config.toml
model = "image denoising model"
dataset = "retinal OCT scans (Kermany 2017)"
train_examples = 98430
image_size = 48
crop_scale_min = 0.7
horizontal_flip = true
task = "denoising"
loss = "l1"
noise_std = 0.6
arch = "rcan"
norm = "none"
hidden_act = "relu"
channel_attention = "se"
drop_path = 0.05
depths = [18]
kernel_size = 3
stem = "single"
widths = [48]
residual_scale = 0.1
init = "lecun_normal"
residual_init = "zero_last"
optimizer = "adamw"
learning_rate = 0.0041
beta1 = 0.9
beta2 = 0.999
eps = 1e-08
max_grad_norm = 0.5
cautious_weight_decay = true
max_steps = 19500
batch_size = 128
epochs = 25.4
lr_schedule = "cosine"
final_lr_fraction = 0.1
warmup_steps = 970
weight_decay = 0.05
Rows from block 9 of a small image denoising model, named by matrix and row number. Rows with one number belong to one channel. Each number is 500 + 40 x the weight over its row's rms, rounded and kept within 0 to 999. All counts start at 0. Numbers have three digits each.
After each channel's rows are labels from the 100 images, of 14976, where the channel reaches its highest value: "strongest on" is what is common among them. Only what is clearly more common there than usual is listed. The data: retinal OCT scans (Kermany 2017).
# convs0: first 3x3 conv (model.blocks.9.convs.0.weight, 48x48x3x3, each kernel summed), inputs 0-47
# convs1: second 3x3 conv (model.blocks.9.convs.1.weight, 48x48x3x3, transposed, each kernel summed), outputs 0-47

convs0.33:466558491497534484558556516526497444560490439521494515444499519483549480439520482479506508442485464511471537486556368489491502535460427460451519
convs1.33:404465351502501488463476518492507530496484498420466476485464487484530515514523508531527474473412518461511440507499405484514477501514514538492514
strongest on: finding: normal

convs0.43:528433550463411485493519462504528470471479498532512454444498522513524428513528559520388509451477548524484482480474590539475453493532484555513518
convs1.43:535496552575517513516544515498495495497524412527520452481488519539481530535500488477546539545475512515496529544418420511455526484505566427507392
strongest on: finding: choroidal neovascularization; finding: drusen

convs0.6:397482500477486503486473529478548497496528538522407435450487531483504419438577537496523442427509542510512492498447530471474492516454503564507494
convs1.6:498484490455497507507434482530494463496491466450544520543563501561464370544419510495508558463491515485506509487488405559519496525484497490573505
strongest on: finding: choroidal neovascularization

convs0.5:521505480504506427504482529498483498524468449385482552493490468494535419503490474475480429431379426508533500506503490486480505526500541539539524
convs1.5:491468407485488480503517467485540503483512478390517518502510503511482433507468453490488523432350478470476506506485519527517441514500515534507433
strongest on: finding: normal

convs0.9:463509476441475494492534475511517496458559463585427546513407497468517442426454457484556499530477535467474486541499551538536517504507418499458518
convs1.9:473492413462452460427499486484512499504463555418499422512533527430513457540533521498474532503499456425488564468544488443500458498476534500551544
strongest on: finding: choroidal neovascularization

convs0.26:454498466494484470574500514549512478491455515422496468516493484477464442485453585457566510613505465480519558530551557487518538507443528491485534
convs1.26:503527536522458554469469522490521511527520416482517492544497544562431523486492467506519468480468580564506492530401431519546478511572501530431481
strongest on: finding: choroidal neovascularization

convs0.27:406474453490510482497433525475492519513430485484512534458522577495479432424516502523483512440454601519497525455481547494495551531483534549500545
convs1.27:512514514492510452475476518522520513491551551476541432501483426545366427458510499469504452452547498525558498516527487487444524487488476567439488
strongest on: finding: choroidal neovascularization

convs0.13:515490550505449499545444517531516465501474514483471488522499527478546341505496501496521475402481464521412494507556463530497477494478493506501572
convs1.13:472477505429574505444542469514490535473500493500458598524486543535483590503513507516509504552519513495525440495461503465495499536549514508613424
strongest on: finding: choroidal neovascularization

convs0.17:509465551480489506564494513552493461477517429528428541504517549508557505505526479443543495471529426498464447453480515485498425431561454429520548
convs1.17:512569588498528469423547460519539502457518523494500530473544434481438523540547494494478519494501589523535557551519469557493477515528505535415520
strongest on: finding: choroidal neovascularization; finding: drusen

convs0.34:515481496476515471464473510471503486487412539495473506470458515479485440434587462494516474571536411509448505515532434467494510461478414470426503
convs1.34:552503492475520537539507469493547493508535494462546519468483566467485548493422499519534478426495481534532533505458607549508459528514575404539509
strongest on: finding: choroidal neovascularization

convs0.29:455499489436544546475510491486472366491487480510482531519465477460478533485473491490450451609558404477482489443522511469473495476477511508467500
convs1.29:481522377495463529465495488456499490499491508499462394490506522459482478508489470496505497464410426417485457494501499430487420499508480479460512
strongest on: finding: choroidal neovascularization

convs0.15:557512518513473500527502462501513476505443473400454497481489485530415526563501538458505502558470521523454523537506411549483452476459425472476571
convs1.15:491503407495496439566504528463494505521466545472505515519463510467554503439439485501476411501429450458539510507449454395487527478495539510468479
strongest on: finding: normal

convs0.7:522472494445525442465515545501450517520495557438483558519488481508488552563371550530478553487512481511444515460496535548519539474527426478505458
convs1.7:578482426557496531437517500482451433468522507417532487534488524466522568477431469523488506492486484424527457560561520481470482461514488518563515
strongest on: finding: normal

convs0.25:554528532495551474528518485477505483540543497495499483513479554533333542516484536495527473522513431487457496582489454483480452534488436492513508
convs1.25:455541523499466505399510512540496534467532507541426547484503494433466494510549506475502504536494520519539525497442547545548618450564467489506538
strongest on: finding: normal

convs0.22:446581533471444498503422467453497456495457421507455561526465482489521470470552467521431468470511578515508477535492509556505498515520439431529510
convs1.22:553475579541499396497495482522524443472521502581512452453515507506485528501477569522562550488436423524508485484491477525500503488525526579545542
strongest on: finding: choroidal neovascularization

convs0.14:490550516486471478467493540497461528475522460490404451505394567476500476534569485493530472474555548462509454460415531475469450446505488477530487
convs1.14:447481342488491500476485465478493489483474469452463448481493471473463529413481485511493512513464432411477478511526504482466500478536532503446459
strongest on: finding: choroidal neovascularization

convs0.16:455471472478545482488530463462430536455491474507473370484519492496449493521568542499520511432451475495465516538542444488515517493503557424560509
convs1.16:524466497504484498478529591508512465511463551459487608535479506410584522478446483508508521504492550501446515565472535464507539484488489474474590
strongest on: finding: choroidal neovascularization