Weights of a small image denoising model: activation relu.
Rows from block 15 of a small image denoising model, named by matrix and row number. Rows with one number belong to one channel. Each number is 128 + 32 x the weight over its row's rms, rounded and kept within 0 to 255. All counts start at 0. Numbers have three digits each.
After each channel's rows are labels from the 100 images, of 14976, where the channel reaches its highest value: "patch colour" is the nearest of a few named colours to the mean colour under the peak. Only what is clearly more common there than usual is listed. The data: retinal OCT scans (Kermany 2017). In brackets: how many of the 100.
# convs0: first 3x3 conv (model.blocks.15.convs.0.weight, 48x48x3x3, each kernel summed), inputs 0-47
# convs1: second 3x3 conv (model.blocks.15.convs.1.weight, 48x48x3x3, transposed, each kernel summed), outputs 0-47

convs0.15:104086147145123120098133096131112117132084086136125167136085140082092156126102060109139122165195198147066118117106118118168142058127125136189118
convs1.15:114124136135130126129121112119114133059183112022113179133121117115151127175124028143129114130107099131146123131139138096119143183160131144057130
patch colour: white (45)

convs0.24:109108139143121134097136114086076131116121150114157138132092122106110143159000109146114136100126159088134132117144137160146097123148085086150161
convs1.24:163147192111151114154087122123174127139137104117072103145151147180163134124213103177149118148104147134153179086096145077139138168150148106067135
patch colour: grey (90)

convs0.22:135117122129100115116147076129139138114154173064075130121077133133156096159124081093109129121134091117168134127132139140127126120111115000061131
convs1.22:123135112123065129121117142123140113147111127210128049135145117134097151089082204122113128144174126141120136122131110124133148042119114091199095
patch colour: grey (69)

convs0.9:115094124126127158116096105149153143123104157137150192122143122138142155142198141113124134092066081107110089111130136005152127161181103104142127
convs1.9:114163112134171143161138172142116164127137155137153083134122143145179106104051170125086128117108093116124093155149101253124136089145143124108130
patch colour: grey (86)

convs0.36:113128152134094131123144113077138125135123127146130132131178132190081135120082135172136125123071146204124063115123152093058102127208124154119080
convs1.36:125150106186152108126114165137072141111140142107113127056132097124129087136144127128041148107171118120114156194078068121130123141158129116108205
patch colour: white (78)

convs0.45:126139039129114139113160124177100124117142133132103139139144128139089138111115134082103138167062147106131178140139158081171215126086097108065103
convs1.45:103107141083116118189129095147173160146112092122181148164087133088156120120082120135130080075154070127153152112175096150150161079192148140140089
patch colour: white (27)

convs0.25:094148119127125071070083096076116111140118145146207148138102138145157187137152119227141133171146125157145155123129115180125155125136139136172161
convs1.25:182128094135122206182184113136120131099116161116065071110094072108094112110101135133084087070146165129130145149131149141124129138117105142117061
patch colour: white (47)

convs0.12:170178128092095139096081127101113134104152175092065123138080156162143106152127111127222085121145058126129093134119130124098123162164148110083139
convs1.12:119101124131123096168148131194111103160067087108124101098150131123158099127111120159078139157091145146126089136072061131153131157084118036159114
patch colour: grey (80)

convs0.33:168138083140062130068148126135162119131127133103107136151117133131104119112031129129089121157124154127125189125105128158164190148039120119159150
convs1.33:093120173061076124167110110097149170124118100141097111177132150095088104107136112160187100100140119167139137098171063108137175147182146173152139
patch colour: white (97)