config = dict(
    model='image denoising model',
    dataset='retinal OCT scans (Kermany 2017)',
    train_examples=98430,
    image_size=48,
    crop_scale_min=0.7,
    horizontal_flip=True,
    task='denoising',
    loss='l1',
    noise_std=0.6,
    arch='rcan',
    norm='none',
    activation='relu',
    channel_attention='se',
    drop_path=0.05,
    depths=[18],
    kernel_size=3,
    stem='single',
    widths=[48],
    residual_scale=0.1,
    init='lecun_normal',
    residual_init='zero_last',
    optimizer='adamw',
    lr=0.0041,
    beta1=0.9,
    beta2=0.999,
    eps=1e-08,
    grad_clip=0.5,
    cautious_weight_decay=True,
    steps=19500,
    batch_size=128,
    epochs=25.4,
    lr_schedule='cosine',
    final_lr_fraction=0.1,
    warmup_steps=970,
    weight_decay=0.05,
)
Rows from block 10 of a small image denoising model, named by matrix and row number. Rows with one number belong to one channel. Each number is 50 + 15 x the weight over its row's rms, rounded and kept within 0 to 99. All counts start at 0. After the name is the row's rms in percent of the matrix's.
After each channel's rows are labels from the 100 images, of 14976, where the channel reaches its highest value: "place" is the part of the image that holds the peak. Only what is clearly more common there than usual is listed. The data: retinal OCT scans (Kermany 2017). In brackets: how many of the 100, against the usual share in percent.
# convs0: first 3x3 conv (model.blocks.10.convs.0.weight, 48x48x3x3, each kernel summed), inputs 0-47
# convs1: second 3x3 conv (model.blocks.10.convs.1.weight, 48x48x3x3, transposed, each kernel summed), outputs 0-47

convs0.40 146:42 44 46 53 56 47 47 51 48 53 47 38 86 29 43 56 42 58 55 48 49 46 53 35 05 55 99 55 54 52 19 59 60 51 49 50 53 43 42 46 60 58 25 51 49 44 39 52
convs1.40 171:60 37 38 49 47 54 68 48 58 44 51 58 91 18 52 56 54 37 44 41 49 45 57 59 06 45 50 47 50 48 57 47 44 92 14 44 42 62 27 47 64 55 48 45 49 47 28 54
place: top right (52 vs 11.1)

convs0.14 084:56 64 19 27 37 26 31 29 54 34 46 68 25 42 42 36 43 77 57 48 62 45 50 35 66 59 81 50 53 40 31 72 49 43 58 56 52 43 33 53 56 57 70 44 40 24 33 72
convs1.14 101:55 57 31 85 55 38 57 42 51 56 43 16 55 62 37 45 47 45 41 44 49 47 21 02 45 49 47 53 61 40 21 57 32 59 38 81 41 32 47 47 54 69 47 46 67 48 62 49
place: top right (46 vs 11.1)

convs0.7 090:36 39 61 53 52 42 78 66 76 56 42 43 45 36 55 69 47 35 40 57 44 39 61 53 43 38 84 48 41 50 05 64 46 56 42 37 23 66 33 78 58 43 46 68 37 54 65 34
convs1.7 091:45 55 54 41 39 51 69 25 61 58 67 76 87 38 43 38 31 36 52 51 47 69 57 63 24 43 55 68 21 56 69 52 52 65 39 68 67 40 33 59 61 51 29 54 60 27 29 62
place: top centre (49 vs 11.1)

convs0.1 106:48 75 38 46 67 53 26 47 55 42 39 50 30 66 49 64 83 39 37 18 30 41 65 82 54 46 31 55 48 24 74 65 56 29 58 47 44 60 31 43 47 69 56 47 30 47 39 48
convs1.1 132:61 42 50 44 38 44 74 71 43 47 46 19 72 54 23 37 20 50 62 41 63 49 38 28 56 48 93 56 51 69 32 63 51 57 38 67 46 50 83 43 48 55 40 62 44 33 51 59
place: top left (65 vs 11.1)

convs0.26 105:34 43 35 51 74 55 50 65 39 56 40 56 85 56 57 59 63 55 45 55 48 44 56 34 38 44 54 40 59 63 71 30 29 38 40 62 36 68 01 21 61 61 66 34 40 66 54 40
convs1.26 109:34 26 66 45 39 72 35 37 41 41 52 49 54 47 60 57 70 45 56 50 53 43 59 54 64 36 34 56 65 67 51 44 21 56 40 27 53 37 51 48 42 34 44 61 71 36 65 99
place: centre (51 vs 11.1); top centre (43 vs 11.1)

convs0.3 101:50 60 47 41 36 52 64 42 15 52 57 49 50 38 61 38 74 47 39 66 46 64 42 76 88 40 55 31 32 49 71 43 70 55 40 61 37 50 12 39 44 54 36 42 48 73 30 64
convs1.3 121:40 42 60 57 50 55 55 57 22 39 55 61 25 59 54 24 70 26 52 56 37 50 66 26 52 25 19 56 48 41 06 73 49 30 69 40 50 57 38 54 50 51 47 44 48 36 67 63
place: centre (52 vs 11.1); top centre (47 vs 11.1)

convs0.8 094:60 66 42 50 50 82 59 75 47 73 45 39 54 35 56 43 34 53 67 47 53 56 68 36 50 60 91 29 34 62 36 55 47 26 27 42 30 33 58 25 65 53 54 56 73 50 63 62
convs1.8 055:72 26 59 59 47 43 41 31 38 86 62 49 64 43 40 69 48 76 39 62 42 65 25 55 31 51 40 66 67 49 55 79 39 65 33 45 52 80 27 56 47 58 49 64 36 40 34 40
place: top centre (54 vs 11.1); centre (37 vs 11.1)

convs0.42 076:64 38 27 55 44 47 60 60 37 58 42 74 39 55 52 24 37 34 46 65 69 72 41 72 48 18 47 45 53 54 57 38 75 50 60 50 80 45 48 26 50 73 76 42 31 72 53 35
convs1.42 075:44 75 66 72 42 67 48 49 56 78 50 41 48 50 46 46 53 66 59 26 13 40 68 31 49 69 42 58 42 41 32 76 58 52 49 71 37 50 43 63 51 33 15 69 61 34 55 64
place: top left (63 vs 11.1)

convs0.45 097:66 30 41 45 49 63 61 77 71 54 26 70 46 28 62 41 47 82 53 54 56 53 37 41 43 16 28 48 26 67 37 29 61 56 61 58 33 45 55 28 47 54 42 45 44 75 61 31
convs1.45 095:54 39 84 48 50 63 48 27 61 58 57 64 62 70 42 45 72 21 68 51 40 56 76 71 51 58 62 47 54 57 14 50 50 46 60 69 57 59 76 59 57 50 47 64 75 37 46 22
place: top left (33 vs 11.1); top centre (27 vs 11.1)

convs0.32 127:51 49 53 54 52 57 69 64 34 51 39 57 42 46 59 52 51 42 47 63 57 62 52 77 52 51 59 48 52 30 50 27 00 53 39 52 52 45 00 32 46 48 56 42 51 49 52 67
convs1.32 080:43 53 09 77 49 51 14 46 63 35 42 40 49 57 65 44 51 41 45 32 73 42 52 28 75 49 42 47 49 72 57 34 31 42 35 42 35 55 40 45 59 48 30 34 59 74 25 46
place: centre (58 vs 11.1); top centre (37 vs 11.1)