config.toml
model = "image denoising model"
image_size = 48
channel_attention = "se"
widths = [48]
init = "lecun_normal"
residual_init = "zero_last"
lr_schedule = "cosine"
Rows from block 10 of a small image denoising model, named by matrix and row number. Rows with one number belong to one channel. Each number is 500 + 25 x the weight over its row's rms, rounded and kept within 0 to 999. All counts start at 0. Numbers have three digits each.
After each channel's rows are labels from the 100 images, of 14976, where the channel reaches its highest value: "patch colour" is the nearest of a few named colours to the mean colour under the peak. Only what is clearly more common there than usual is listed. The data: retinal OCT scans (Kermany 2017). In brackets: how many of the 100.
# convs0: first 3x3 conv (model.blocks.10.convs.0.weight, 48x48x3x3, each kernel summed), inputs 0-47
# convs1: second 3x3 conv (model.blocks.10.convs.1.weight, 48x48x3x3, transposed, each kernel summed), outputs 0-47

convs0.0:500515493467523468440514493508507493544508477496488529486485495480514515511528481479517451503516569490494519511476515503508471445462470475518507
convs1.0:480480486505504535501423498518475482501490457518505474495502462500480538476526519485496509479531498522478512486506482481505484433503454508512457
patch colour: grey (95)

convs0.27:515496515485510533420484462511476501468490508495452501506491475443495481489525530484510503464475537472481499511486521540509481513515484460497509
convs1.27:483505517512497453533504518497536507496462514520472493512495516496520500490440474450522507508473498432526524483504467511483524498480515480455469
patch colour: grey (95)

convs0.16:527524518529470519502462474486524471484458458500459546496509506491532441493483499486507443537515514489468502523514532512500487515488517513524497
convs1.16:465460482471493488502535499478501506507530496461480456509479533532453486473482500462493511518469495511500457487500470487503567494486481463522498
patch colour: grey (92)

convs0.19:493543493485504481520544441491504504534509463457524536474523492527442516499446516505524490545483511503498526495502489506497515495464474500502491
convs1.19:458504459496522516499499474499544538510477531484497489529512495495568503487472499485466460494492479514453459466467528509507512535490478486493512
patch colour: grey (94)

convs0.28:490504495516516488484513533511510466519506484480516537517516490491471519515479479498494482471483396489499521497481532450508492462476518491516468
convs1.28:500504531486481535494476502538466534502510517469520466494501508504517507511485515513503518487425489523483511497542435493479461555499491494484493
patch colour: grey (94)

convs0.10:497513491510490461551512495546519474500536511510518516502490516505467486504478469487490416539484462517481502511516494519487528504477497478447490
convs1.10:498494488510544516417510535504540498494524509530477547506512472502517519533512533499517503500469495495484527506517514487508465522471532473482543
patch colour: grey (73)

convs0.24:458515457485494505486470500503526524514545515541444508456545503519498489494508502486539503506514505520445519504488513484464536483494506476459513
convs1.24:511487508494515504502493521473475491503452503463482532536519488495430508505500512500483481457531495491505499541464514512480527497486545557499455
patch colour: grey (90)

convs0.34:498451491504494499494485494496509518502489480462482546495481479473482543432478495507551489508460432507482516514479487502503483489477491458509511
convs1.34:480498473504545510531542498447472513479513542529509488506540493505461485523486520525479510494459494514480462485513506503481536471523529497451525
patch colour: grey (81)

convs0.15:485501501533466527503542484500506529513532478434540467526527458485522494542474515490437513511483496491468493493508495489512497501507525534525507
convs1.15:494505502496485495530467464533486483464475518467502519497493511541513479533539449501503486495541566467515475501481522491488482457487501493489460
patch colour: white (59)

convs0.33:474518504499479487541489515526476494539495509493527449484499473502487484550471512479553509470461443500461510521491501526498474508488507497540471
convs1.33:511492507510452495539489486531504531445505471506489490498515494519476479493457456512529499529459489485511523516494544532490481525562493504467509
patch colour: grey (96)

convs0.6:500481494480507461490502483497477472519514481495508510514460518506512482506530422496500494482417460499524499495511519472487498528484495551518481
convs1.6:475479492504480515477471476523523525514466504502502476458499460520542493491463514512509499499500512553454548511470477483525498483446516513522462
patch colour: grey (95)

convs0.18:498510490490476491487499501508521474519490469480473475515501554504478495592506503483502452517480545484468489505470480519508521521515520457502520
convs1.18:522527517503548516498496478535487516506487489522521518517485493477507470484534491498497515481513436503502545489526509519487507502537493501592479
patch colour: grey (88)

convs0.38:469482472483536501500529514490474496471508502497505499493527505494471496500490507509527502500411501530474495464443523555500502533525495522532492
convs1.38:549467508494491503473506485506487525504486525478518514467495497530499498506559490508483502511511456474495520527572497496472478483548481474476545
patch colour: grey (94)

convs0.17:494432491507476482496489520475511505553524471503494528483478497492515524467432521517476477498472501500495497511529519494498505535504450448509497
convs1.17:520505514472483525518496471513472501505510501430492471507485525510495512506485496499446517518457484502498551498511490455495490480468500491463568
patch colour: grey (80)

convs0.12:507490506482451502532453466512501487542517501509495485490506522516489425485513555485504508512476497527466502498487475493495474512492514504435528
convs1.12:481482539490473518496492489553518474498484494489483471506487526490545488499520483460480515524488506544473512506504458506508446538517535480490444
patch colour: white (52)

convs0.13:498475482515478507528506495479503517536492534514493450499467497519472490544473556499496482516493502502482513504552428547503513481473498477504512
convs1.13:508513490487455480522516523526492489463476510466540448514489527502500529471477464518507505495457484517487485481480493494501502545504452453480459
patch colour: white (41)

convs0.31:509529448526526490504517490484478470525469509460497531505519502490456467458483501492488476477520475503484492476525533432512506492510517458479525
convs1.31:497493514499496502465525508503510468511499462529520491523502513490392509503502482533480510505503481503499513509469505512484498498528505505476424
patch colour: grey (73)

convs0.9:503479483486510516476497499497489477462504510500484532507472507474516512465510509516483485451389455499507518511511482510514517487473501472520502
convs1.9:488505480468486466487506491533485525513494541488531492490492487479525507515489485463554546459466471522473497517491504490520493550449499496530462
patch colour: grey (99)

convs0.30:486479511500457477494466512529525443486518514480502509508487514491486423529515490443536474534500492492459508522478514523482510517477501480493516
convs1.30:533543510505516503478513479514517526499487489505497477491471528513484541517469489504493491500467414498519525508457519476462511503536504489552484
patch colour: grey (95)

convs0.23:477475502530442491499512485475460501507543506452483504527493517518517520486448507509495506486501497533489491573510496532466484471519463490493492
convs1.23:509527480538530502515541484485511507502516509488488518458477487502420501496522475474522504524448525511497490525473487492483512523515521456549507
patch colour: grey (79)