python train.py --norm="none" --channel_attention="se" --learning_rate=0.0041 --max_steps=19500
Rows from block 8 of a small image denoising model, named by matrix and row number. Rows with one number belong to one channel. Each number is 128 + 32 x the weight over its row's rms, rounded and kept within 0 to 255. All counts start at 0. Numbers have three digits each.
After each channel's rows are labels from the 100 images, of 14976, where the channel reaches its highest value: "patch colour" is the nearest of a few named colours to the mean colour under the peak. Only what is clearly more common there than usual is listed. The data: retinal OCT scans (Kermany 2017).
# convs0: first 3x3 conv (model.blocks.8.convs.0.weight, 48x48x3x3, each kernel summed), inputs 0-47
# convs1: second 3x3 conv (model.blocks.8.convs.1.weight, 48x48x3x3, transposed, each kernel summed), outputs 0-47

convs0.6:156131121117143110101111113163108141145120102111139119159132140169075093133065114118250064135150116155068144148124082172131119087111144158127140
convs1.6:106119109073089133134137171129215122109136181122185148155092135120134192114171139139158136103101138140129093158135185082135182105177115117118079
patch colour: white

convs0.46:170139106089165132103082141130130078110107125141174119171136145116161112170046150120230133071090117114092177142142108137144150130102134105107113
convs1.46:072106111100086141134155121126155134094145172096118161155103151137097120167202131126154095183188097121155144059175117134109114118112126166198148
patch colour: white

convs0.28:092157117118154102140115121089082153159117010116091158131112065160145122117090096126084155071112066129141141131118146100136125157105156135126166
convs1.28:140133074141138127134126043134138096093146123063090128142129173125086097111124112150132105083019083144115154109147152136129101127107111133096077
patch colour: grey

convs0.27:152104116116203071148140103122103106151133099079098161142110183108077175125038111119162138128089108129120157165143105141137152162078115140107171
convs1.27:135165163106126139097090104163146171131154162189146108141173094120152106172156116124149148133214207155166124076093129089106128092132095156113131
patch colour: grey; white

convs0.30:160153159124134062132121180128098130102133118108114164137096142114118105127131110120112090162172033141060113150096099126107107165132090045093133
convs1.30:130127021077088128144147109122154111121120120138139146083131138152138141137101183145150163118089109123111233163134169116089107118104139180115124
patch colour: grey

convs0.12:151062135119106098131085108145062127077103181132136061116134148102097089146157143078149081139119091108076136148195121095120107106100097138147095
convs1.12:100148070073148133082137127152119176114118184120138154133142133174105043149156151137150134076117126101162181074109110091103113097069131144101107
patch colour: grey

convs0.38:147128120085160110109124110134111118157137156078158152163121155067071063151101117136166098153125097115118140101166092100136152164121098022124091
convs1.38:128129000109117126145136123135150115106146120125133105134144118154129127123142183118141117122137095127121226132119127131080085123068130187131144
patch colour: grey

convs0.45:164103099070130078106100174092129096131130078104107107081092119086121077114114153105104090073122106127134108076061079098098111123100092143139095
convs1.45:156113120070213113138149145118148159147138133088131170055140084124041139171142103138179112134118118165175109150120135136136160147088174115112136
patch colour: white

convs0.14:086103130076044144087137091124130076121126075104108136157119181100115108105077141129170113087154148113158131089126051096139146112100115091093123
convs1.14:105081124175108127128133108134145105108104116149152088115123125137147216133146162124121105093117143141132197179119096141109122109225143175177181
patch colour: grey

convs0.40:086149158115186123137156131156064109118116116179139160102116150091147154099110065134139092135144099116070138196157065167095119134134085127088170
convs1.40:178123078145109134146106089096124135169149123127068133159113083153182129156137143159137146141144177147103136101152138121163147120005147113081133
patch colour: grey

convs0.1:066145103107158117144145130088125119100179062117117055114122118116099092131130052170133146078139147121188121159118105097125156160099134062120152
convs1.1:102107178122083122123157109141133112128145065075096146136101121168134069133096111102105120065146147086147114099138099118185121129163099074104046
patch colour: white

convs0.22:162143142106120101114137123134124102065108144118055091138111150097096184178089129118172082140128058148101124178172112155101111108138062086126109
convs1.22:120109149135117118145149139115086142092114137102101115142110134089126113181117008168093114118142109152107063127101159070129156089121131061094149
patch colour: grey

convs0.9:127115117102122141125115138140137096109129131123169188116147083143126181150028168121141132095124094153083149125124152165139110106119075020132139
convs1.9:184088169132131107086172139083133130118128099094111151144109156098131151160129000120125174134083114104131073139126139122135128127161131102144107
patch colour: white

convs0.0:137143183099104164153150126111074104130090131112117107102117112161128160166129160098072140153106112117098094176115163113090040127160064114062126
convs1.0:127134070075118140069157169122153097093111112127155124180144137109133126048136151142136053124146137110142200162122104132119165165101145184164131
patch colour: grey