python train.py --model="image denoising model" --train_examples=98430 --image_size=48 --depths=[18] --kernel_size=3 --residual_scale=0.1 --init="lecun_normal" --eps=1e-08 --weight_decay=0.05
Rows from block 8 of a small image denoising model, named by matrix and row number. Rows with one number belong to one channel. Each number is 128 + 24 x the weight over its row's rms, rounded and kept within 0 to 255. All counts start at 0. After the name is the row's rms in percent of the matrix's.
After each channel's rows are labels from the 100 images, of 14976, where the channel reaches its highest value: "strongest on" is what is common among them; "patch colour" is the nearest of a few named colours to the mean colour under the peak. Only what is clearly more common there than usual is listed. The data: retinal OCT scans (Kermany 2017).
# convs0: first 3x3 conv (model.blocks.8.convs.0.weight, 48x48x3x3, each kernel summed), inputs 0-47
# convs1: second 3x3 conv (model.blocks.8.convs.1.weight, 48x48x3x3, transposed, each kernel summed), outputs 0-47

convs0.29 107 [149 120 127 100 127 119 136 140 128 143 119 142  88 116 123 113  84 149 157 145 169 129 100 158 100  97 141 141 162 106  76  92  95 139  93 129 124 129 118 125 160 140  75 124 126  88 153 117]
convs1.29 114 [132  98 197 134 139 132 116 129 115 163 141 113 142 119 132 119 137 111 116 128 115 110 114 129 155 117  44 128 128 118 126 111 122 133 107  71 143 137 126 146 143 116 123 184 124  88 146 114]
strongest on: finding: normal
patch colour: grey

convs0.26 125 [102 112 126 131 150 135 134 131 163 133 138 166 134 145 137  86 166 163 111 124 131 160 127  72 135 101 118 112  80 125 124  79  68 122 133 130 124 108 113  90 120 124 135  98 140 144 117 100]
convs1.26 091 [117 159 144 132 121 151 133 121 128 143  74  95  97 147 112 101 133  98 113 109 134 120  62 140 164 150  55 139 143 124 100 125 154 146 121  95 135 116 138 100 138 137 133 109 121 105 125 147]
strongest on: finding: normal
patch colour: grey

convs0.19 068 [106  93 135 123 100 134 152 145 109 116 154 140 117 120 162  89 170 168 182 140 127 143 104 153 155  76 121 143  84 113 150 140 138 126 122 127 127 135 128 159 108 142 106 124 116  85 142  93]
convs1.19 059 [134 150  97 162 167 128 115 138 137 135  98  78 110 125 111  88  70  94 131 123 120 170 122 118  89 120 104 140 124 101 130  66 113 127 117 120 141 141 130 122 128 140 145  90 104 114 108 125]
strongest on: finding: normal
patch colour: grey

convs0.10 116 [166 140  68 118 139  75 150 133 107 118 123 120 148  96 136 124 135 117 115 174 130 123  88 138 121 155 110 137 146 124 138  83 132 140  74 134 161 129 131 123 113 167 100 128 132 105 113 164]
convs1.10 079 [130 136 105 118 148 100 159 149 160 142 118 124 149 149 180 130 106 124 144 107 121 134 155 116 133 172 112 110 106 126  85 135  82 138 139 134 136 150 143 122 108 130 148 132 169 130 188  72]
strongest on: finding: choroidal neovascularization
patch colour: grey

convs0.20 137 [138 101 137 101 126  76 116 122 129 107 157  81 121  86  54 139 110 155 137 116 155 130 142 117 159 137 143 104 111 124 114  86  74 138 125 147 123 143 117 128 123 107 125 107 125 117 153 112]
convs1.20 141 [104 122  93 138 113 111 142 122 132 124 113 154  82 131 118 141  79 102 126 132 108 131 126 121 159 111  71 131 129 131 117 112 127 121 139  94 118 124  87 107 150 134 133  63 116  64 137 103]
strongest on: finding: normal
patch colour: grey

convs0.44 113 [ 83 151 105 105 135 129  90 135 113 112 140 106 123 111 146  68 157 152 106 117 121  91 162 116 111 157 115 140 148 163 124  84 121 142 123 150 157 132  87 109 130 140 128 115  94  85 115 143]
convs1.44 075 [122 135 213 123 129 119 107 129 117 127 113 143 113 132  95 159 133 139 137 174 132 129 114 122 137 107 113 122 169 119 106 127 118 134 130 108 146  95 100 151 139 133 104 177 158 117  67 117]
strongest on: finding: normal
patch colour: grey

convs0.37 078 [ 72 128 115 120 144 127 147 111 119 133 159 128 101 163 148  82 111 147 139 142 140 143  88 119 124  88 156 115 101 102  80 112  88 141 101 130 119 136 110 103 112 141 171 125 163 157 139 134]
convs1.37 061 [144 114 113  96 113 129 109 142 152 126 155  94 122 122  92 167 148 124 171 143 139 162 103  79 161 112 109 116 114 101 118 166 121 131 117 140 131  76 141 123 129 136  76 145 122 148 102  91]
strongest on: finding: normal
patch colour: grey

convs0.18 160 [133  99 143 144 123 118  87 146 145 113 124  93 111  99 120  50 115 154 148  86 131 112 140  71  96 129 160 124 137 108  99 135 124 123 129 115 105 144 108 105 123 130 135 138 142 102 118  83]
convs1.18 115 [159 122  84  94 128 120 135 118 111 125 134 126 168 122 111 103 162 120 117 139  87 120 109 157 113  87 187 132 135 134 133 115 139 104 128 187 149 125 114 135 107 108 147 132 118 189 118 110]
strongest on: finding: normal
patch colour: grey